Weights of a small contrastive image-text model: adamw at rate 0.0012.
Rows from block 12 of the image encoder, named by matrix and row number. Rows with one number belong to one attention dimension. Each number is 128 + 24 x the weight over its row's rms, rounded and kept within 0 to 255. All counts start at 0. After the name is the row's rms in percent of the matrix's.
# v: attention value (encoder.blocks.12.attn.v.weight, 240x256), inputs 0-63
# proj: attention output (encoder.blocks.12.attn.proj.weight, 256x240, transposed), outputs 0-63
v.82 077 [122 125 131 155 120  90 139  92 163 111 137 107 113 179 147 115 140 122  83 169 121 136 133 123 112 110 133 132 135 141 128 112  86 172 135 125 159 156 108 148 157 106 141 163  91 170  84 150  82 167 113 164 112 164 109 115 128 136 133  79  97 129 139 117]
v.83 080 [ 91 134 128 147 153 135 123 151 113 105 118 124 146 106  99 124 122 108 172 107 117 134 100 158 120 164 121 135 127 130 118 142 139  98 108 124  97 103 167 141 128 146 106 136 148  84 136 104 141 135 126 124 131 156 114 128  77 109 129 138 100 144 107 117]
v.84 079 [130 142 116 124 147  98 160 173 119 154 106 142 115 126 155 120  88 108 159 109 158 112 109 104 137 124 124 184 135 137  94 145 141 114 147 110 124 136 120 144 103 138 112 163 106  88 131 143  85 100 153 155 143 156 117 125 114 107 149 119 145 126 138 142]
v.85 074 [120 109 105  93 107 148 152 135 118 100 144 116 126 145 140 133 136 141 224 102 126 149 130 123 154 117  91 125 174 133 114 125 148 114 128  92 135 118 138 143 109 125 129 115 113 141  87 122 163 126 115 167 137 157 164 132 136 142 171  67 135 119 121 154]
v.86 151 [137 101 138 151 142 138 116 115 154 178 111 120 135  96  97 102 139 147  97  93 120 128 129 171 162 175 125 127 158 157 121 114 151 124 127 139 106 146 136 113 120  97 138 138 112  85 129 109 119 121 160 120 121 130 114 131  97 151 178 126 109 137  96  99]
v.87 110 [ 82 140 120 121 127 114 133 146 150  82 132 140 108 155 132 149 101 101 176 152 106 143 107  85 112  80 147 143 119  91 112 158  78 120 122 115 136  97 111 128 127 205 131 116 144 137 125 132 129 110 106 153 125 127 141 111 142 116  84 131 153 153 173 145]
v.88 114 [135 136 114 155 135 145 149 112 171 117 155 121 133  75 131 115 120 128 171 136 133 168 113 104  96  71  95 146  98  83 138 129 127  95 154 112 139 134 117 111 109 172 119 145 133 125 116 144 159 111 102 156 164 119 111 177 142 115  81 119 179  90 146 122]
v.89 116 [129 168 133 103  82 110 127 123 139  86 135 169 141 131 129 104 118  90 165 163 165 121 124  86 122  92 143 109 123  87 130 162 120 115 176 109 135  88 105 148 117 135 125 116 106 146  99 148 113 128 106 166 141 130 134 140 154 111 108 129 146 100 154 160]
v.90 097 [ 99 130 139 120 120 118 103 114 125 107 177 146 127 180 161 140  92 167 152 167 142  84 130 110 127  56 113 129 118  96 140 123 115 156 119 117 105 141 144 136 133 129 101 111 155 142 101 148 129 115 122 161 100 109 181 104 157 101  61 141 175 126 143 119]
v.91 106 [124 154  91 136 153 131 154 112 114  93  99 132 103 173 108 144 115 152 145 147 138 121 134 119 101  73 108 137 135  91 122 103 120 161 150  95 149 111 138 149 161 155 140 131 142 140  86 128 131 128 128 106 129  89 153 123 122 144 112 114 184 155 143 143]
v.92 090 [121 112 135 114 131 119 128 154  86 125 161 154 114 145 103 138 125 139 100 103 134 116 133 127 147  88 167 131 121 130 151 130  98 203 133 155 138 101 150 146 126 136 130 168 131  91 103 159 121 145 170 168 147 140 158 131 119 142 145 158 171 165 142 115]
v.93 093 [111 168 152 143 154 103 137 111 166 118 119 192 162 127 139 137 107 170 142 193 148 106 134 130 103 120 122 168 124 103 106 151 107  99 164 144  98 124 125 139 135 156  96 129  90 160 102 156 143 128 146 110 134 142 154 167 169 129  74 149 141 125 159 136]
v.94 076 [102 148 119 126 120 133  93 162 145 124 148 124  76 107 131 144 153 114 161 119 115 103 114 124 140 121 103 131 135 141 118  96 141 122  96 112 142 162 129 131  92 114 146 102 166 109 117 111 122 133 118 114 137  77 179 106 131 131 140 144  90 153 118 105]
v.95 090 [125 137 151 112 113 132 144 168 133 141 121 144 124  71 137  86 165 127 110 112 137 139 115 128 131 189 166  98 128 134  88 144 142  85 121 143 140  99 121 107 128 120 146 139 155 109 132 147 133 114 154 110 129 116  80 134 128 135 126 129  91 116 120 101]
v.96 107 [109 215 122 147 123 124 120 105 126 144 153 138 122 127 126 100  58  95  93 140 142 127 107 165 133  88 121 151  96  51 135 172  95  99 115 112 159 116 140 106 189 157 115 139 121 148 122 147 115 118 138 162  97 138 117 125 121  93 104 167 123 121 151 125]
v.97 109 [134 156  81 130 109 106 122 131 153 142 143 119 126 132 116 102 121 100 106 181 115 129 134 152 106 147 124 142 117  99 111 139 103  69 106 113 128 148 135 106 155 136 116 134 124 147 147 104 154 125 117  94 136 136 102 120 137  57 137 140  88 138 166 143]
v.98 080 [ 77 159 152 111 114 153 145 133 135 143 134 125 113 139 116 145 122 135 122  93 119 119  92 130 144 148 124 106 115  70 190  94 129 142 108 140 116 107 108 115 137 116 164 129 128 102 149 140 133 119 115  95 116 137 163 178 158 168  95 119 133 144 146 114]
v.99 143 [130  89 137 117 136 139 117 120 116 120 143 164 121 130 115 142 158 166 128  91 116 118  94 103 104 121 110 151  84 162 107  94 175 136 117 148 109 128 135 119  96 128 126 113 143  98 122 136 102 172 103 130 135 120 160 153 110 146  94  97 133 174  86 146]
v.100 078 [139 153  75 132  78 111 152 120 138 113 139 118 138 110 127 162  70 106 150 133 158 145 114 138  79 109 119 178 101 108 136 117 139 113  76 137  88 126 144 186 136 128 152 130 144 112 180 173 121 142 132 166 126 110 154 119 103 128  90 128 158  92 112 122]
v.101 106 [113 100 166 106  99 153 103 131 148 150 143 132 135 137 133 153 179 158 141 105 118 171 122 116 142 186 124 112 131 189 136 109 168 160 168 169 145 147 119 120 125  97 124 120 150 108 127 127 114 150 101 121 113 131 138 121  90 141 133 115 146 150  96 110]
v.102 088 [164 107 150  85 122  76 124  75 137 156  89 166 170  89 108 102 194 125 138 120 126  90 149 138 126 167 129 101 129 116  70 124 131  76 107 129 122 113 111 124 122 148 136 116 102 148  76 136 124 160 143 139 122 137 130 117 154 130 181 115 118 127 142 125]
v.103 078 [136 103 143 120 138 124 111 174 137 138 114 117 148 143 137 165 101 124 130 153  93 174 162 150 138 188 121 138 142 107 104 136 104 113 165 142  99 125 145  85 138 175 178 120  98  91 109 138 134 154 122 104 103 166 163 114 139 132 152 123  75 159 141  98]
v.104 082 [125 150 151 156 108 119 141 152 125 139 100 122 138 148 126 147 130 126 154 126 165 111 106 108  89 129 113 128 120  73 144 121  89 183 133 150 114 121 138 138 114 156 147 152 148  89 136 140 106 130 129 156  85 139 116 143 120 150 120 133 163 132 137 143]
v.105 088 [137 138  97 139 122 134 130 116 146  95 118 119 123 108  86 149 123 104  62 135 132  92 147 117 128 168  90 147 104 112 116 171  72 149 125 139 120 169 135 130 144 159 103 116 117 155 151 147 119 122 156 159 125  80  90 140 124 115 138 122  90  95 128 154]
v.106 084 [143 125 136 101 130 157 114 116  95 101  89 114 115 184 125 154 127 104 151 119 101 109 136  97  73  90 185 182 154 141 129 115 123 126 124 141 159 146 127 104 126 172 138  81 127 141 111 134 132  82 157 142  99  76 133 151 106 140  82 127 115 157 152 137]
proj.82 050 [106 131 128 147 143 115 128 149 108 127 147 160 116 126 133 133 141 160 147 142 139 109 130  92 122  65 131 121 147 120 122 185 118 131 132 125 131 111 130 122 131 126 113 153 111 122  95 123 134 108 130  99 135 115 105 116 136 187 115  94 114 137 171  82]
proj.83 065 [145 127 128 135  86 134 121 124 135  89 124  93 121 147 100 106 131 126 149 144 109 131 149 115 102  93 131 124 126 108 135 185 147 117 106 119  97 127 130 118 102 147 105 137  99 124  89  97 112 126 115 149 133 135 150 107 136  86 186 116 172 171 116 139]
proj.84 050 [108 198 116 136  90 147 120 119 142 132 130  79 129 141 117 124 149 136 119 133 128 150 147 130 183 191 138 126 125 112 128 186 144 151 138 119 142 139 134 127 145 139 126 195 124 146 171 128 120 128 127 170 122 117 123 128 133 143 195 127 103 141 126  73]
proj.85 040 [116 107 127 155 117 126 129 146 134 165 120 144 102 104 146 111 153 116 155 125 119 110 147 101 180 186 137 121 119 152 104  93 130 156 128 133 127 112 129 123 120 102 134  56 137 113 105 114 126 128 139 173 114 120  98 106 133 141 118 138 101 106 117 145]
proj.86 200 [141 117 112 154 115 112 111 132 164 142 103 149 138 139  81 115 111 144 144 135 106 127 162 148  81  85  94 102 116 127 104 114 150 137 147 111  80 121  88 121 100 134 105 115  90 124 101  99 146 115 153 146 133 175 138 119 138 145  92 139 172 129 126 161]
proj.87 122 [113 157 133 119 142 139 135 121 102 109 154 112 116 129 158 130 126 129  91 121 143 126 102 136 180 180 158 163 139 117 143 163 105 102 116 147 163 133 163 143 147 120 127 163 149 121 150 152 116 138 100 104 134 102 133 142 113 129 178 102  54 121 153  67]
proj.88 113 [116 154 135 121 125 150 129 138  95  94 156  98 107 123 156 137 138 116  83 112 146 106 106 108 162 139 168 165 145 115 145 176 133  95 102 169 148 143 130 142 128  97 122 158 139 102 122 150 104 151 113 100 133  94 136 133 102 129 155 110  92 130 143  87]
proj.89 118 [123 141 128 122 131 146 126 130  95  90 158  98 110 126 159 132 138 125  94 124 142 111 101 113 185 136 163 163 152  97 140 172 113 102 105 161 169 149 150 142 141 114 122 161 144 111 138 141 115 144 109  84 130  94 126 139 109  89 179 109  79 144 147  66]
proj.90 086 [105 151 124 123 172 147 136 116 121 137 135 145 127 125 158 109 135 126  91 128 148 141 115 123 167 202 135 145 136 118 122 143 111 124 139 132 161 109 163 147 151 134 138 154 154 138 158 148 126 120 121 125 127 105 113 129 116 177 147 131  98 112 157  83]
proj.91 103 [103 147 145 128 149 133 135 123 111 131 137 134 125 107 161 141 122 118  96 123 144 135 107 127 185 209 139 141 123 130 123 132 103 114 133 131 165 130 155 143 160 129 138 154 153 141 162 147 117 121 117 107 135  97 114 118 124 142 165 109  62 119 146  70]
proj.92 068 [107 138 131 112 215 116 143 120 109 162 138 182 126 109 138 154 147 114 135 117 148 121 115 137 165 190 131 126 110 134 117 118 116 140 137 126 145 140 154 127 141 129 146 153 153 139 172 144 128 118 132 124 131 115 107 117 131 142 142 127  56  86 141 107]
proj.93 079 [124 154 133 110 136 128 136 118 107 114 161 132 132 144 151 128 140 146  64 133 144 149 118 105 161 117 147 144 146 109 131 164 106 116 110 141 161 139 152 139 149 125 138 168 136 143 100 149 136 145 114 113 128 110 118 132 131 136 202 110  84 150 163  44]
proj.94 057 [117 139 120 166  54 129 138 138 138  77 133  64 144 143 138  85  94  95 134 140 129 133 126 197  99 124 129 132 124 118 131 146 140  91 113 127 124 128 119 137 132 119 116 166 112 128 110 142 128 134 116  98 143 142 178 123 127  89 113 134 164 107 110 118]
proj.95 066 [135 117 123 140  98 111 124 132 133  79 115 118 128 134 116 129 104 109 178 142 127 130 146 147  65  52 109 123 109 141 136  97 140 119 127 136  97 151 108 146 113 134 123 104 114 109 117 123 139 153 131 120 123 138 146 123 122 114  96 126 207 149  97 173]
proj.96 107 [133 103 135 136 160 111 111 129 152 142 111 178 122 104 114 136 163 115 145 140 127 127 156  95 165 140 102 113 114 111  97 108 121 108 159 105 127 109 105 114 112 146 108 120 113 140 150 107 139 112 148 100 144 138  94 106 146 113 130 130 127 133 131 122]
proj.97 107 [127 106 116 133 134 106 120 125 161 127 105 169 119 114 101 144 151 103 145 142 115 133 160  97 180 108 105 113 107 118  91 106 117 100 156 107 103 104 107 115 103 147 101 119 104 138 155 100 155 110 151  91 142 157  83 116 147 122 151 128 132 126 117 122]
proj.98 041 [115  95 128 120 231 116 136 171 124  71 150 148 133 127 135 107 165 125  53 128 153 143 126 144  94 192 133 138 132 107 136 106 125 145 130 161 117 141 128 131 130 119 144  28 152 100 138 124 136 126 103 141 134 122 123 125 123 106 158 117 199 138 103 147]
proj.99 196 [106 145 105 110 101 141 132 146 114 158 160  91 107 156 153  74  84 148  82 152 149 131  97 187 136 112 142 155 105 132 136 155 107 137 113 140 164 113 147 117 164 135 138 137 151 138  91 160 112 140 103 128 115 104 129 146 127 118 153 146 133 161 147 143]
proj.100 057 [114 113 163 123 206 128 131 132 141 133 149 169 133 114 146 170 139 148  78 132 142 126 138 110 153 135 120  99 138  83 144 123 121 163 140 111 138 113 135 115 127 129 148 122 142 114 177 112 112 101 132 140 132 117 137 126 131  93 131 111  85 142 130 136]
proj.101 102 [118 146 127 112  88 146 139 131 102 125 141  74 139 140 143 128  90 148 135 119 133 125  88 148  77  96 156 156 148 150 163 147 145 150  98 151 136 144 138 141 135 120 145 136 145 111  82 156 109 148 103 164 115 105 168 157 105 135 104 115 155 132 129 138]
proj.102 078 [134 148 104 141  36 122 135 146 127 116 117  68 129 131 130 135 117 104 177 116 106 129 111 171  84 127 149 142 117 176 118 139 137  88 112 139 115 147 127 133 113 126 119 136 118 107  94 131 141 150 140 138 117 137 143 125 117 125  76 138 121 123 121 120]
proj.103 064 [145 115 114 141  73 116 120 129 137 125 117  81 141 108 133  70 138  82 142 114 118 126  99 167  86 152 138 137 134 172 103 135 142  70  88 146 133 138 129 121 116 109 127 125 127 117  92 131 130 160 127 106 113 136 133 147 115 135 185 130 158 128 110 124]
proj.104 070 [137 131 128 112 205 120 120 122 136 125 137 175 146 125 153 191 128 108 156 134 144 149 156 166 147 175  93 113 128 102 141 109 127 171 158 108 140 120 138 145 145 133 149 129 136 138 172 121 131  93 143 105 138 121 124 110 139 181  84 117 131  82 151 120]
proj.105 066 [107 119 128 133  92 130 120 153 156 160 136 145  92 137  98 127 161 151 128 144 140 113 134 139 202  98 122 148 109 114 134 103 128 110 138 115 129 119 101 124 126 153 109 144 127 119 128 134 119 121 133  56 148 126 103 130 134 115 160 123 105 118 112 123]
proj.106 060 [127 138 111 137 184 125 127 111 147 115 145 162 150 154 140 199 119 137 119 142 128 126 142 191 184 212 112 127 122 104 134 122  99 171 161  98 143 112 139 126 146 153 130 105 123 152 187  98 117 125 128 114 134 120 129 111 145 143 110 117 162 104 146 100]