Weights of a small contrastive image-text model: trained on regions of photos with short descriptions (Visual Genome).
Rows from block 6 of the image encoder of a small contrastive image-text model, named by matrix and row number. Rows with one number belong to one neuron. Each number is 50 + 15 x the weight over its row's rms, rounded and kept within 0 to 99. All counts start at 0.
After each neuron's rows are labels from the 100 images, of 14976, where the neuron reaches its highest value: "colour at peak" is the nearest of a few named colours to the mean colour under the peak; "top examples" is what is common among them. Only what is clearly more common there than usual is listed. The data: regions of photos with short descriptions (Visual Genome). In brackets: how many of the 100, against the usual share in percent.
# fc1: MLP up (encoder.blocks.6.mlp.fc1.weight, 1024x256), inputs 0-255
# fc2: MLP down (encoder.blocks.6.mlp.fc2.weight, 256x1024, transposed), outputs 0-255

fc1.578:47 52 58 59 71 63 33 71 31 42 59 21 09 69 55 45 62 62 53 48 42 22 64 36 26 63 68 69 42 66 27 66 60 44 31 75 49 41 18 48 25 33 45 67 45 14 49 26 24 57 51 67 38 55 55 44 26 48 42 52 47 38 37 62 26 27 45 53 46 39 42 70 85 51 62 64 41 43 72 43 67 62 38 40 58 50 45 47 46 65 34 39 32 56 51 41 33 66 23 58 21 50 30 38 36 41 54 61 37 34 41 67 34 59 41 29 71 56 37 73 39 43 50 88 39 40 58 40 53 44 44 55 72 68 17 47 28 39 42 36 52 38 70 41 51 55 32 67 64 43 58 25 45 43 56 34 57 68 49 75 52 74 49 34 52 42 75 52 53 45 51 62 62 45 58 39 49 45 10 81 60 64 55 54 33 51 43 55 36 52 33 59 49 52 73 23 63 49 32 30 31 84 25 59 47 39 35 51 51 73 62 46 52 48 73 61 67 42 72 61 52 59 55 55 29 39 63 65 72 54 31 30 54 76 43 63 55 39 48 53 28 53 35 69 78 57 41 54 52 87 51 61 55 29 36 34
fc2.578:36 39 36 67 23 43 52 67 62 86 53 43 34 48 37 20 27 46 54 62 51 45 70 53 31 58 56 43 44 86 39 45 53 32 53 37 36 42 33 33 43 49 50 63 35 54 41 36 59 43 61 77 53 69 48 41 69 56 60 60 38 39 54 58 15 81 40 54 77 63 42 46 62 20 71 71 41 40 76 36 73 79 43 41 53 35 34 17 57 33 53 67 60 33 61 51 41 57 59 29 45 64 27 62 39 65 72 59 72 74 20 32 21 77 62 23 44 50 47 61 44 53 38 72 51 32 59 81 67 58 71 57 61 55 18 32 54 61 37 83 55 39 21 49 35 61 39 59 35 53 20 45 49 66 50 46 33 71 45 29 45 44 44 37 67 47 40 41 39 37 43 30 43 38 38 59 72 46 44 68 51 65 61 40 62 51 36 43 74 63 70 32 51 65 29 36 49 57 24 63 63 17 48 61 29 54 66 57 57 49 21 56 53 43 34 59 39 50 36 77 48 76 55 59 51 55 25 59 59 63 36 55 76 59 51 36 60 38 52 56 46 61 41 53 51 35 60 35 56 71 27 60 27 51 40 29
colour at peak: grey (75 vs 34.6)
top examples: text has "water" (27 vs 1.7)

fc1.150:27 43 27 53 56 44 46 81 49 59 75 47 21 35 37 59 59 50 65 61 60 54 57 58 41 72 66 59 45 58 52 35 53 45 65 62 56 35 27 33 54 52 53 53 63 49 38 44 40 52 46 52 62 45 33 38 38 50 53 52 45 51 38 58 38 73 31 57 55 60 47 71 49 21 50 75 42 38 68 43 74 56 11 41 60 48 30 36 50 58 40 72 69 51 58 35 54 63 54 66 63 51 43 39 40 50 90 47 54 54 40 50 25 63 55 21 52 53 31 30 31 22 67 72 62 24 56 50 50 43 43 63 67 45 23 47 71 71 54 39 35 29 21 71 39 59 49 57 43 36 48 53 61 60 56 63 38 86 48 43 27 53 32 66 94 30 59 58 43 35 69 61 68 39 59 67 63 78 25 48 60 68 46 61 30 52 60 30 78 69 43 38 26 48 46 76 70 48 48 38 39 44 36 62 34 58 78 67 60 23 60 37 63 61 49 50 66 47 25 64 44 58 48 56 48 42 33 84 86 81 29 38 56 64 55 60 48 43 40 57 32 53 14 74 71 64 48 53 63 85 41 58 39 40 30 31
fc2.150:58 36 29 49 45 29 59 34 43 36 36 60 77 58 59 77 99 52 42 57 42 79 50 32 54 30 35 41 37 25 35 39 30 30 53 46 56 41 71 35 61 65 64 28 55 58 56 52 57 62 53 51 36 49 23 57 55 11 36 55 54 53 32 38 59 57 44 30 51 53 44 35 32 32 39 62 42 61 42 14 66 48 29 58 67 46 41 57 57 54 31 32 74 56 65 53 55 47 27 65 77 88 58 63 57 39 28 39 20 52 73 49 85 54 44 50 63 35 37 47 54 39 96 57 72 56 41 39 40 60 52 65 46 44 75 63 60 62 43 53 49 76 59 47 73 68 48 45 28 51 48 61 52 49 58 29 54 24 43 54 25 58 42 57 45 46 34 65 73 57 59 54 47 70 44 58 65 58 67 37 28 34 56 51 40 33 29 49 43 41 49 35 64 43 73 61 84 36 57 51 53 74 45 37 50 55 43 34 48 47 53 41 42 69 71 44 36 70 43 20 36 58 24 51 32 42 59 65 39 33 59 48 56 85 33 47 60 84 61 30 46 47 63 43 63 47 44 39 55 33 97 44 66 75 51 61
colour at peak: orange (33 vs 1.5)
top examples: text has "red" (26 vs 4.2)

fc1.461:45 58 43 40 47 56 38 85 46 75 14 46 65 55 51 53 42 31 52 62 66 40 80 72 33 46 33 84 36 38 55 62 63 41 48 60 39 45 19 40 54 44 44 59 32 49 48 29 54 43 51 37 61 60 59 61 59 63 55 50 57 54 62 75 43 50 40 51 69 57 29 53 39 38 52 51 43 36 72 48 82 83 40 34 21 34 29 21 52 69 72 48 64 25 24 52 68 70 49 32 55 51 27 48 60 56 80 60 64 66 25 38 25 59 63 31 65 61 37 35 30 55 54 49 50 26 56 46 79 76 36 35 65 32 35 24 63 54 45 78 28 40 56 61 81 67 61 65 50 45 56 35 73 54 40 47 80 39 30 59 49 53 66 35 70 49 43 43 30 20 36 47 85 51 59 43 55 62 68 58 41 87 52 46 26 67 38 53 56 50 55 42 42 42 49 48 73 36 52 49 53 58 50 73 29 62 71 49 74 50 37 50 64 42 25 52 28 38 46 49 45 51 66 66 48 50 38 76 59 76 38 30 53 58 47 38 55 63 43 56 56 84 71 54 61 64 70 48 73 46 25 38 65 34 32 50
fc2.461:48 25 36 32 60 56 49 55 42 76 52 77 40 66 54 56 56 65 47 39 46 72 28 39 61 56 61 56 15 79 28 22 51 49 39 65 43 34 42 18 42 50 79 45 53 45 59 62 42 78 48 54 36 54 38 61 37 56 84 30 37 71 32 45 34 73 43 56 42 38 67 47 50 26 64 55 21 21 59 55 42 48 32 51 24 60 26 52 46 61 66 58 86 45 68 41 59 38 79 48 63 38 40 32 44 77 61 27 68 46 59 75 24 49 43 46 42 65 44 72 64 44 50 52 56 44 61 80 71 59 72 41 65 71 47 35 77 71 58 47 40 44 17 50 53 54 53 71 20 53 41 33 54 34 60 35 70 48 52 57 53 54 42 31 57 50 53 41 53 56 41 56 72 66 49 55 78 34 42 54 26 54 18 57 51 55 57 71 76 32 42 22 54 65 35 40 54 66 49 48 23 44 61 48 38 31 51 59 64 66 51 27 24 39 41 53 43 45 43 47 30 79 36 62 47 34 55 47 40 52 46 88 46 31 51 63 76 60 44 20 57 38 47 76 62 45 25 49 34 60 54 78 50 69 64 47
colour at peak: red (32 vs 0.8)
top examples: text has "red" (43 vs 4.2)

fc1.482:24 36 59 59 50 36 43 75 63 54 59 52 34 29 25 55 62 45 71 57 47 50 56 37 54 68 34 61 35 74 48 42 57 57 43 40 48 50 16 42 22 52 30 67 40 32 62 55 55 29 60 46 70 61 60 50 40 55 44 32 57 50 30 59 52 46 33 69 55 69 17 63 64 54 53 59 52 30 55 53 47 67 24 21 39 47 27 69 53 44 46 68 41 46 84 44 51 54 69 75 62 51 38 41 42 55 41 67 73 73 60 64 50 31 58 21 33 50 72 52 51 00 46 77 55 31 60 46 52 41 53 72 49 52 54 71 50 44 57 54 36 25 44 61 42 62 43 65 36 24 50 27 66 41 47 34 54 57 60 73 53 62 52 52 91 33 49 66 56 47 37 27 74 46 51 65 36 58 47 73 68 83 27 40 23 58 56 52 72 67 56 59 35 53 47 36 32 49 40 61 70 69 36 65 63 51 92 68 50 66 43 65 67 51 73 67 57 53 68 43 50 68 45 74 56 52 11 57 61 82 47 54 66 38 38 43 52 23 42 56 57 75 44 59 28 46 78 50 42 66 72 42 19 47 52 41
fc2.482:45 77 27 64 38 44 53 48 53 46 54 53 48 37 50 61 40 33 65 69 57 58 65 50 63 32 51 54 37 35 30 53 25 11 59 37 58 30 51 35 54 58 48 55 27 63 49 44 56 52 69 25 46 50 21 35 61 44 63 61 59 40 77 45 70 53 50 32 72 66 38 43 44 39 48 51 52 67 35 41 56 52 26 42 53 38 27 49 47 30 54 46 67 63 53 36 62 22 26 28 66 67 43 55 46 26 31 55 22 56 52 40 67 80 59 30 55 13 57 46 48 29 23 56 47 87 42 43 49 60 63 41 58 36 73 78 80 66 39 59 53 48 50 52 37 62 71 21 34 43 85 69 59 70 53 45 42 46 53 78 26 34 73 57 53 49 34 58 50 47 52 38 43 52 40 73 58 74 47 48 41 57 86 54 57 26 49 37 24 46 41 25 57 42 54 55 67 66 42 52 56 46 50 46 62 66 55 43 42 36 48 57 59 89 22 52 33 80 20 75 35 34 86 52 50 47 46 78 53 47 42 53 58 68 81 34 51 88 54 20 37 54 42 32 74 44 52 48 71 43 49 43 42 59 63 52
colour at peak: white (29 vs 5.7); pink (29 vs 9.8)
top examples: text has "man" (27 vs 8)

fc1.60:40 37 41 36 41 42 61 62 81 55 73 61 36 55 38 31 52 83 63 73 56 52 66 79 69 69 61 59 46 44 50 75 33 43 28 68 47 55 38 37 52 31 46 79 15 70 65 28 46 63 48 47 44 62 62 43 37 48 27 48 41 47 38 50 30 50 67 42 57 84 56 51 72 53 70 42 40 64 58 41 49 58 40 53 57 36 26 53 47 31 60 55 44 30 49 73 77 67 56 65 39 32 44 59 42 45 59 76 62 24 70 30 14 64 68 42 47 33 54 37 43 28 14 38 68 50 53 68 68 55 62 44 26 60 75 33 60 51 61 42 49 22 58 62 60 52 43 36 66 52 68 39 63 72 54 44 37 37 42 72 36 56 18 31 87 56 52 39 33 26 39 54 59 37 56 45 70 57 59 32 35 65 43 43 50 61 46 68 65 44 50 38 44 50 26 57 62 26 38 39 35 41 28 69 11 43 38 58 79 65 27 53 74 48 53 74 49 69 64 30 28 38 33 67 66 45 56 52 50 43 38 44 87 62 30 66 69 46 35 52 54 75 49 61 49 46 24 35 51 60 41 33 72 47 36 48
fc2.60:42 40 32 41 60 71 40 70 53 67 58 77 45 61 58 27 50 75 37 55 59 51 46 58 50 36 51 45 18 39 44 26 36 46 48 57 51 09 42 26 44 59 82 22 64 50 44 39 23 53 49 24 55 43 30 65 41 66 65 36 57 72 43 35 42 69 41 57 50 31 52 66 41 29 51 60 46 54 50 76 48 57 32 74 27 57 33 61 52 44 92 73 78 75 54 58 67 32 60 58 63 33 46 33 60 42 59 27 48 36 27 55 40 68 33 53 31 42 59 40 24 56 41 29 40 34 62 83 43 42 78 46 74 59 36 49 78 66 61 39 40 51 39 57 82 43 73 56 17 41 23 43 68 39 36 37 63 34 42 57 41 40 37 51 72 55 59 42 24 59 55 70 71 72 59 66 76 45 48 46 30 62 39 58 62 52 74 48 55 29 46 25 45 47 31 41 40 65 53 42 20 46 62 47 41 46 70 58 67 64 38 52 24 47 43 50 55 41 40 46 34 64 49 65 62 25 46 72 70 62 68 76 30 34 40 71 54 47 34 38 52 42 50 70 65 72 28 49 40 37 58 71 47 71 58 52
colour at peak: black (29 vs 12.5)
top examples: text has "red" (25 vs 4.2)

fc1.317:63 29 60 64 44 52 35 57 64 67 48 25 30 38 54 54 24 62 35 35 57 15 60 63 46 83 59 44 56 58 62 34 66 51 44 48 40 65 46 58 47 49 42 59 31 28 55 19 34 62 46 40 43 38 77 42 50 72 40 41 74 41 22 70 62 55 29 69 42 42 67 50 48 52 41 61 50 40 77 36 91 65 56 52 36 53 50 55 86 62 48 61 48 41 32 62 55 31 54 57 29 58 58 33 53 59 50 60 72 50 56 36 39 45 55 38 61 90 60 50 30 32 72 90 42 37 47 65 55 51 72 63 51 38 49 22 09 36 41 59 24 48 47 43 35 47 37 82 41 65 31 37 44 45 66 45 39 66 51 68 57 69 33 26 74 51 50 75 54 18 83 40 53 60 66 57 47 57 67 47 55 65 69 60 47 59 62 33 68 67 45 67 27 61 65 47 39 55 39 60 45 46 51 78 33 30 74 73 56 30 49 53 66 22 46 68 27 21 41 51 40 51 64 38 59 50 80 46 67 60 25 50 48 75 42 51 34 37 57 66 64 60 72 55 36 65 54 56 61 57 62 36 63 26 47 49
fc2.317:61 80 80 64 52 41 59 35 48 15 37 47 70 30 54 49 46 31 60 60 38 53 70 44 51 36 38 22 67 29 50 65 48 35 59 42 54 83 57 68 44 48 54 55 34 52 56 36 63 40 61 49 47 50 49 35 57 34 37 57 86 21 78 40 64 34 51 38 50 54 39 35 50 77 52 44 52 62 39 44 53 47 52 64 85 35 68 69 59 33 30 28 39 47 63 56 48 50 38 33 31 59 61 73 43 35 45 47 10 50 52 39 54 61 66 49 61 17 47 54 41 35 34 62 70 75 49 20 49 62 55 61 36 41 69 70 45 26 46 59 49 71 70 58 35 62 29 07 64 59 99 68 60 63 44 79 48 47 37 49 47 55 54 52 45 30 41 60 63 41 64 50 36 44 42 48 20 56 59 48 38 43 55 46 47 47 30 45 16 69 59 73 55 36 67 49 60 57 50 40 54 43 29 39 59 65 40 29 43 18 49 64 75 76 56 38 18 71 30 53 69 38 63 32 59 43 60 59 55 46 36 26 54 59 69 29 41 63 72 58 57 61 64 35 55 39 58 32 77 50 49 22 50 61 42 38
colour at peak: pink (36 vs 9.8)
top examples: text has "red" (28 vs 4.2)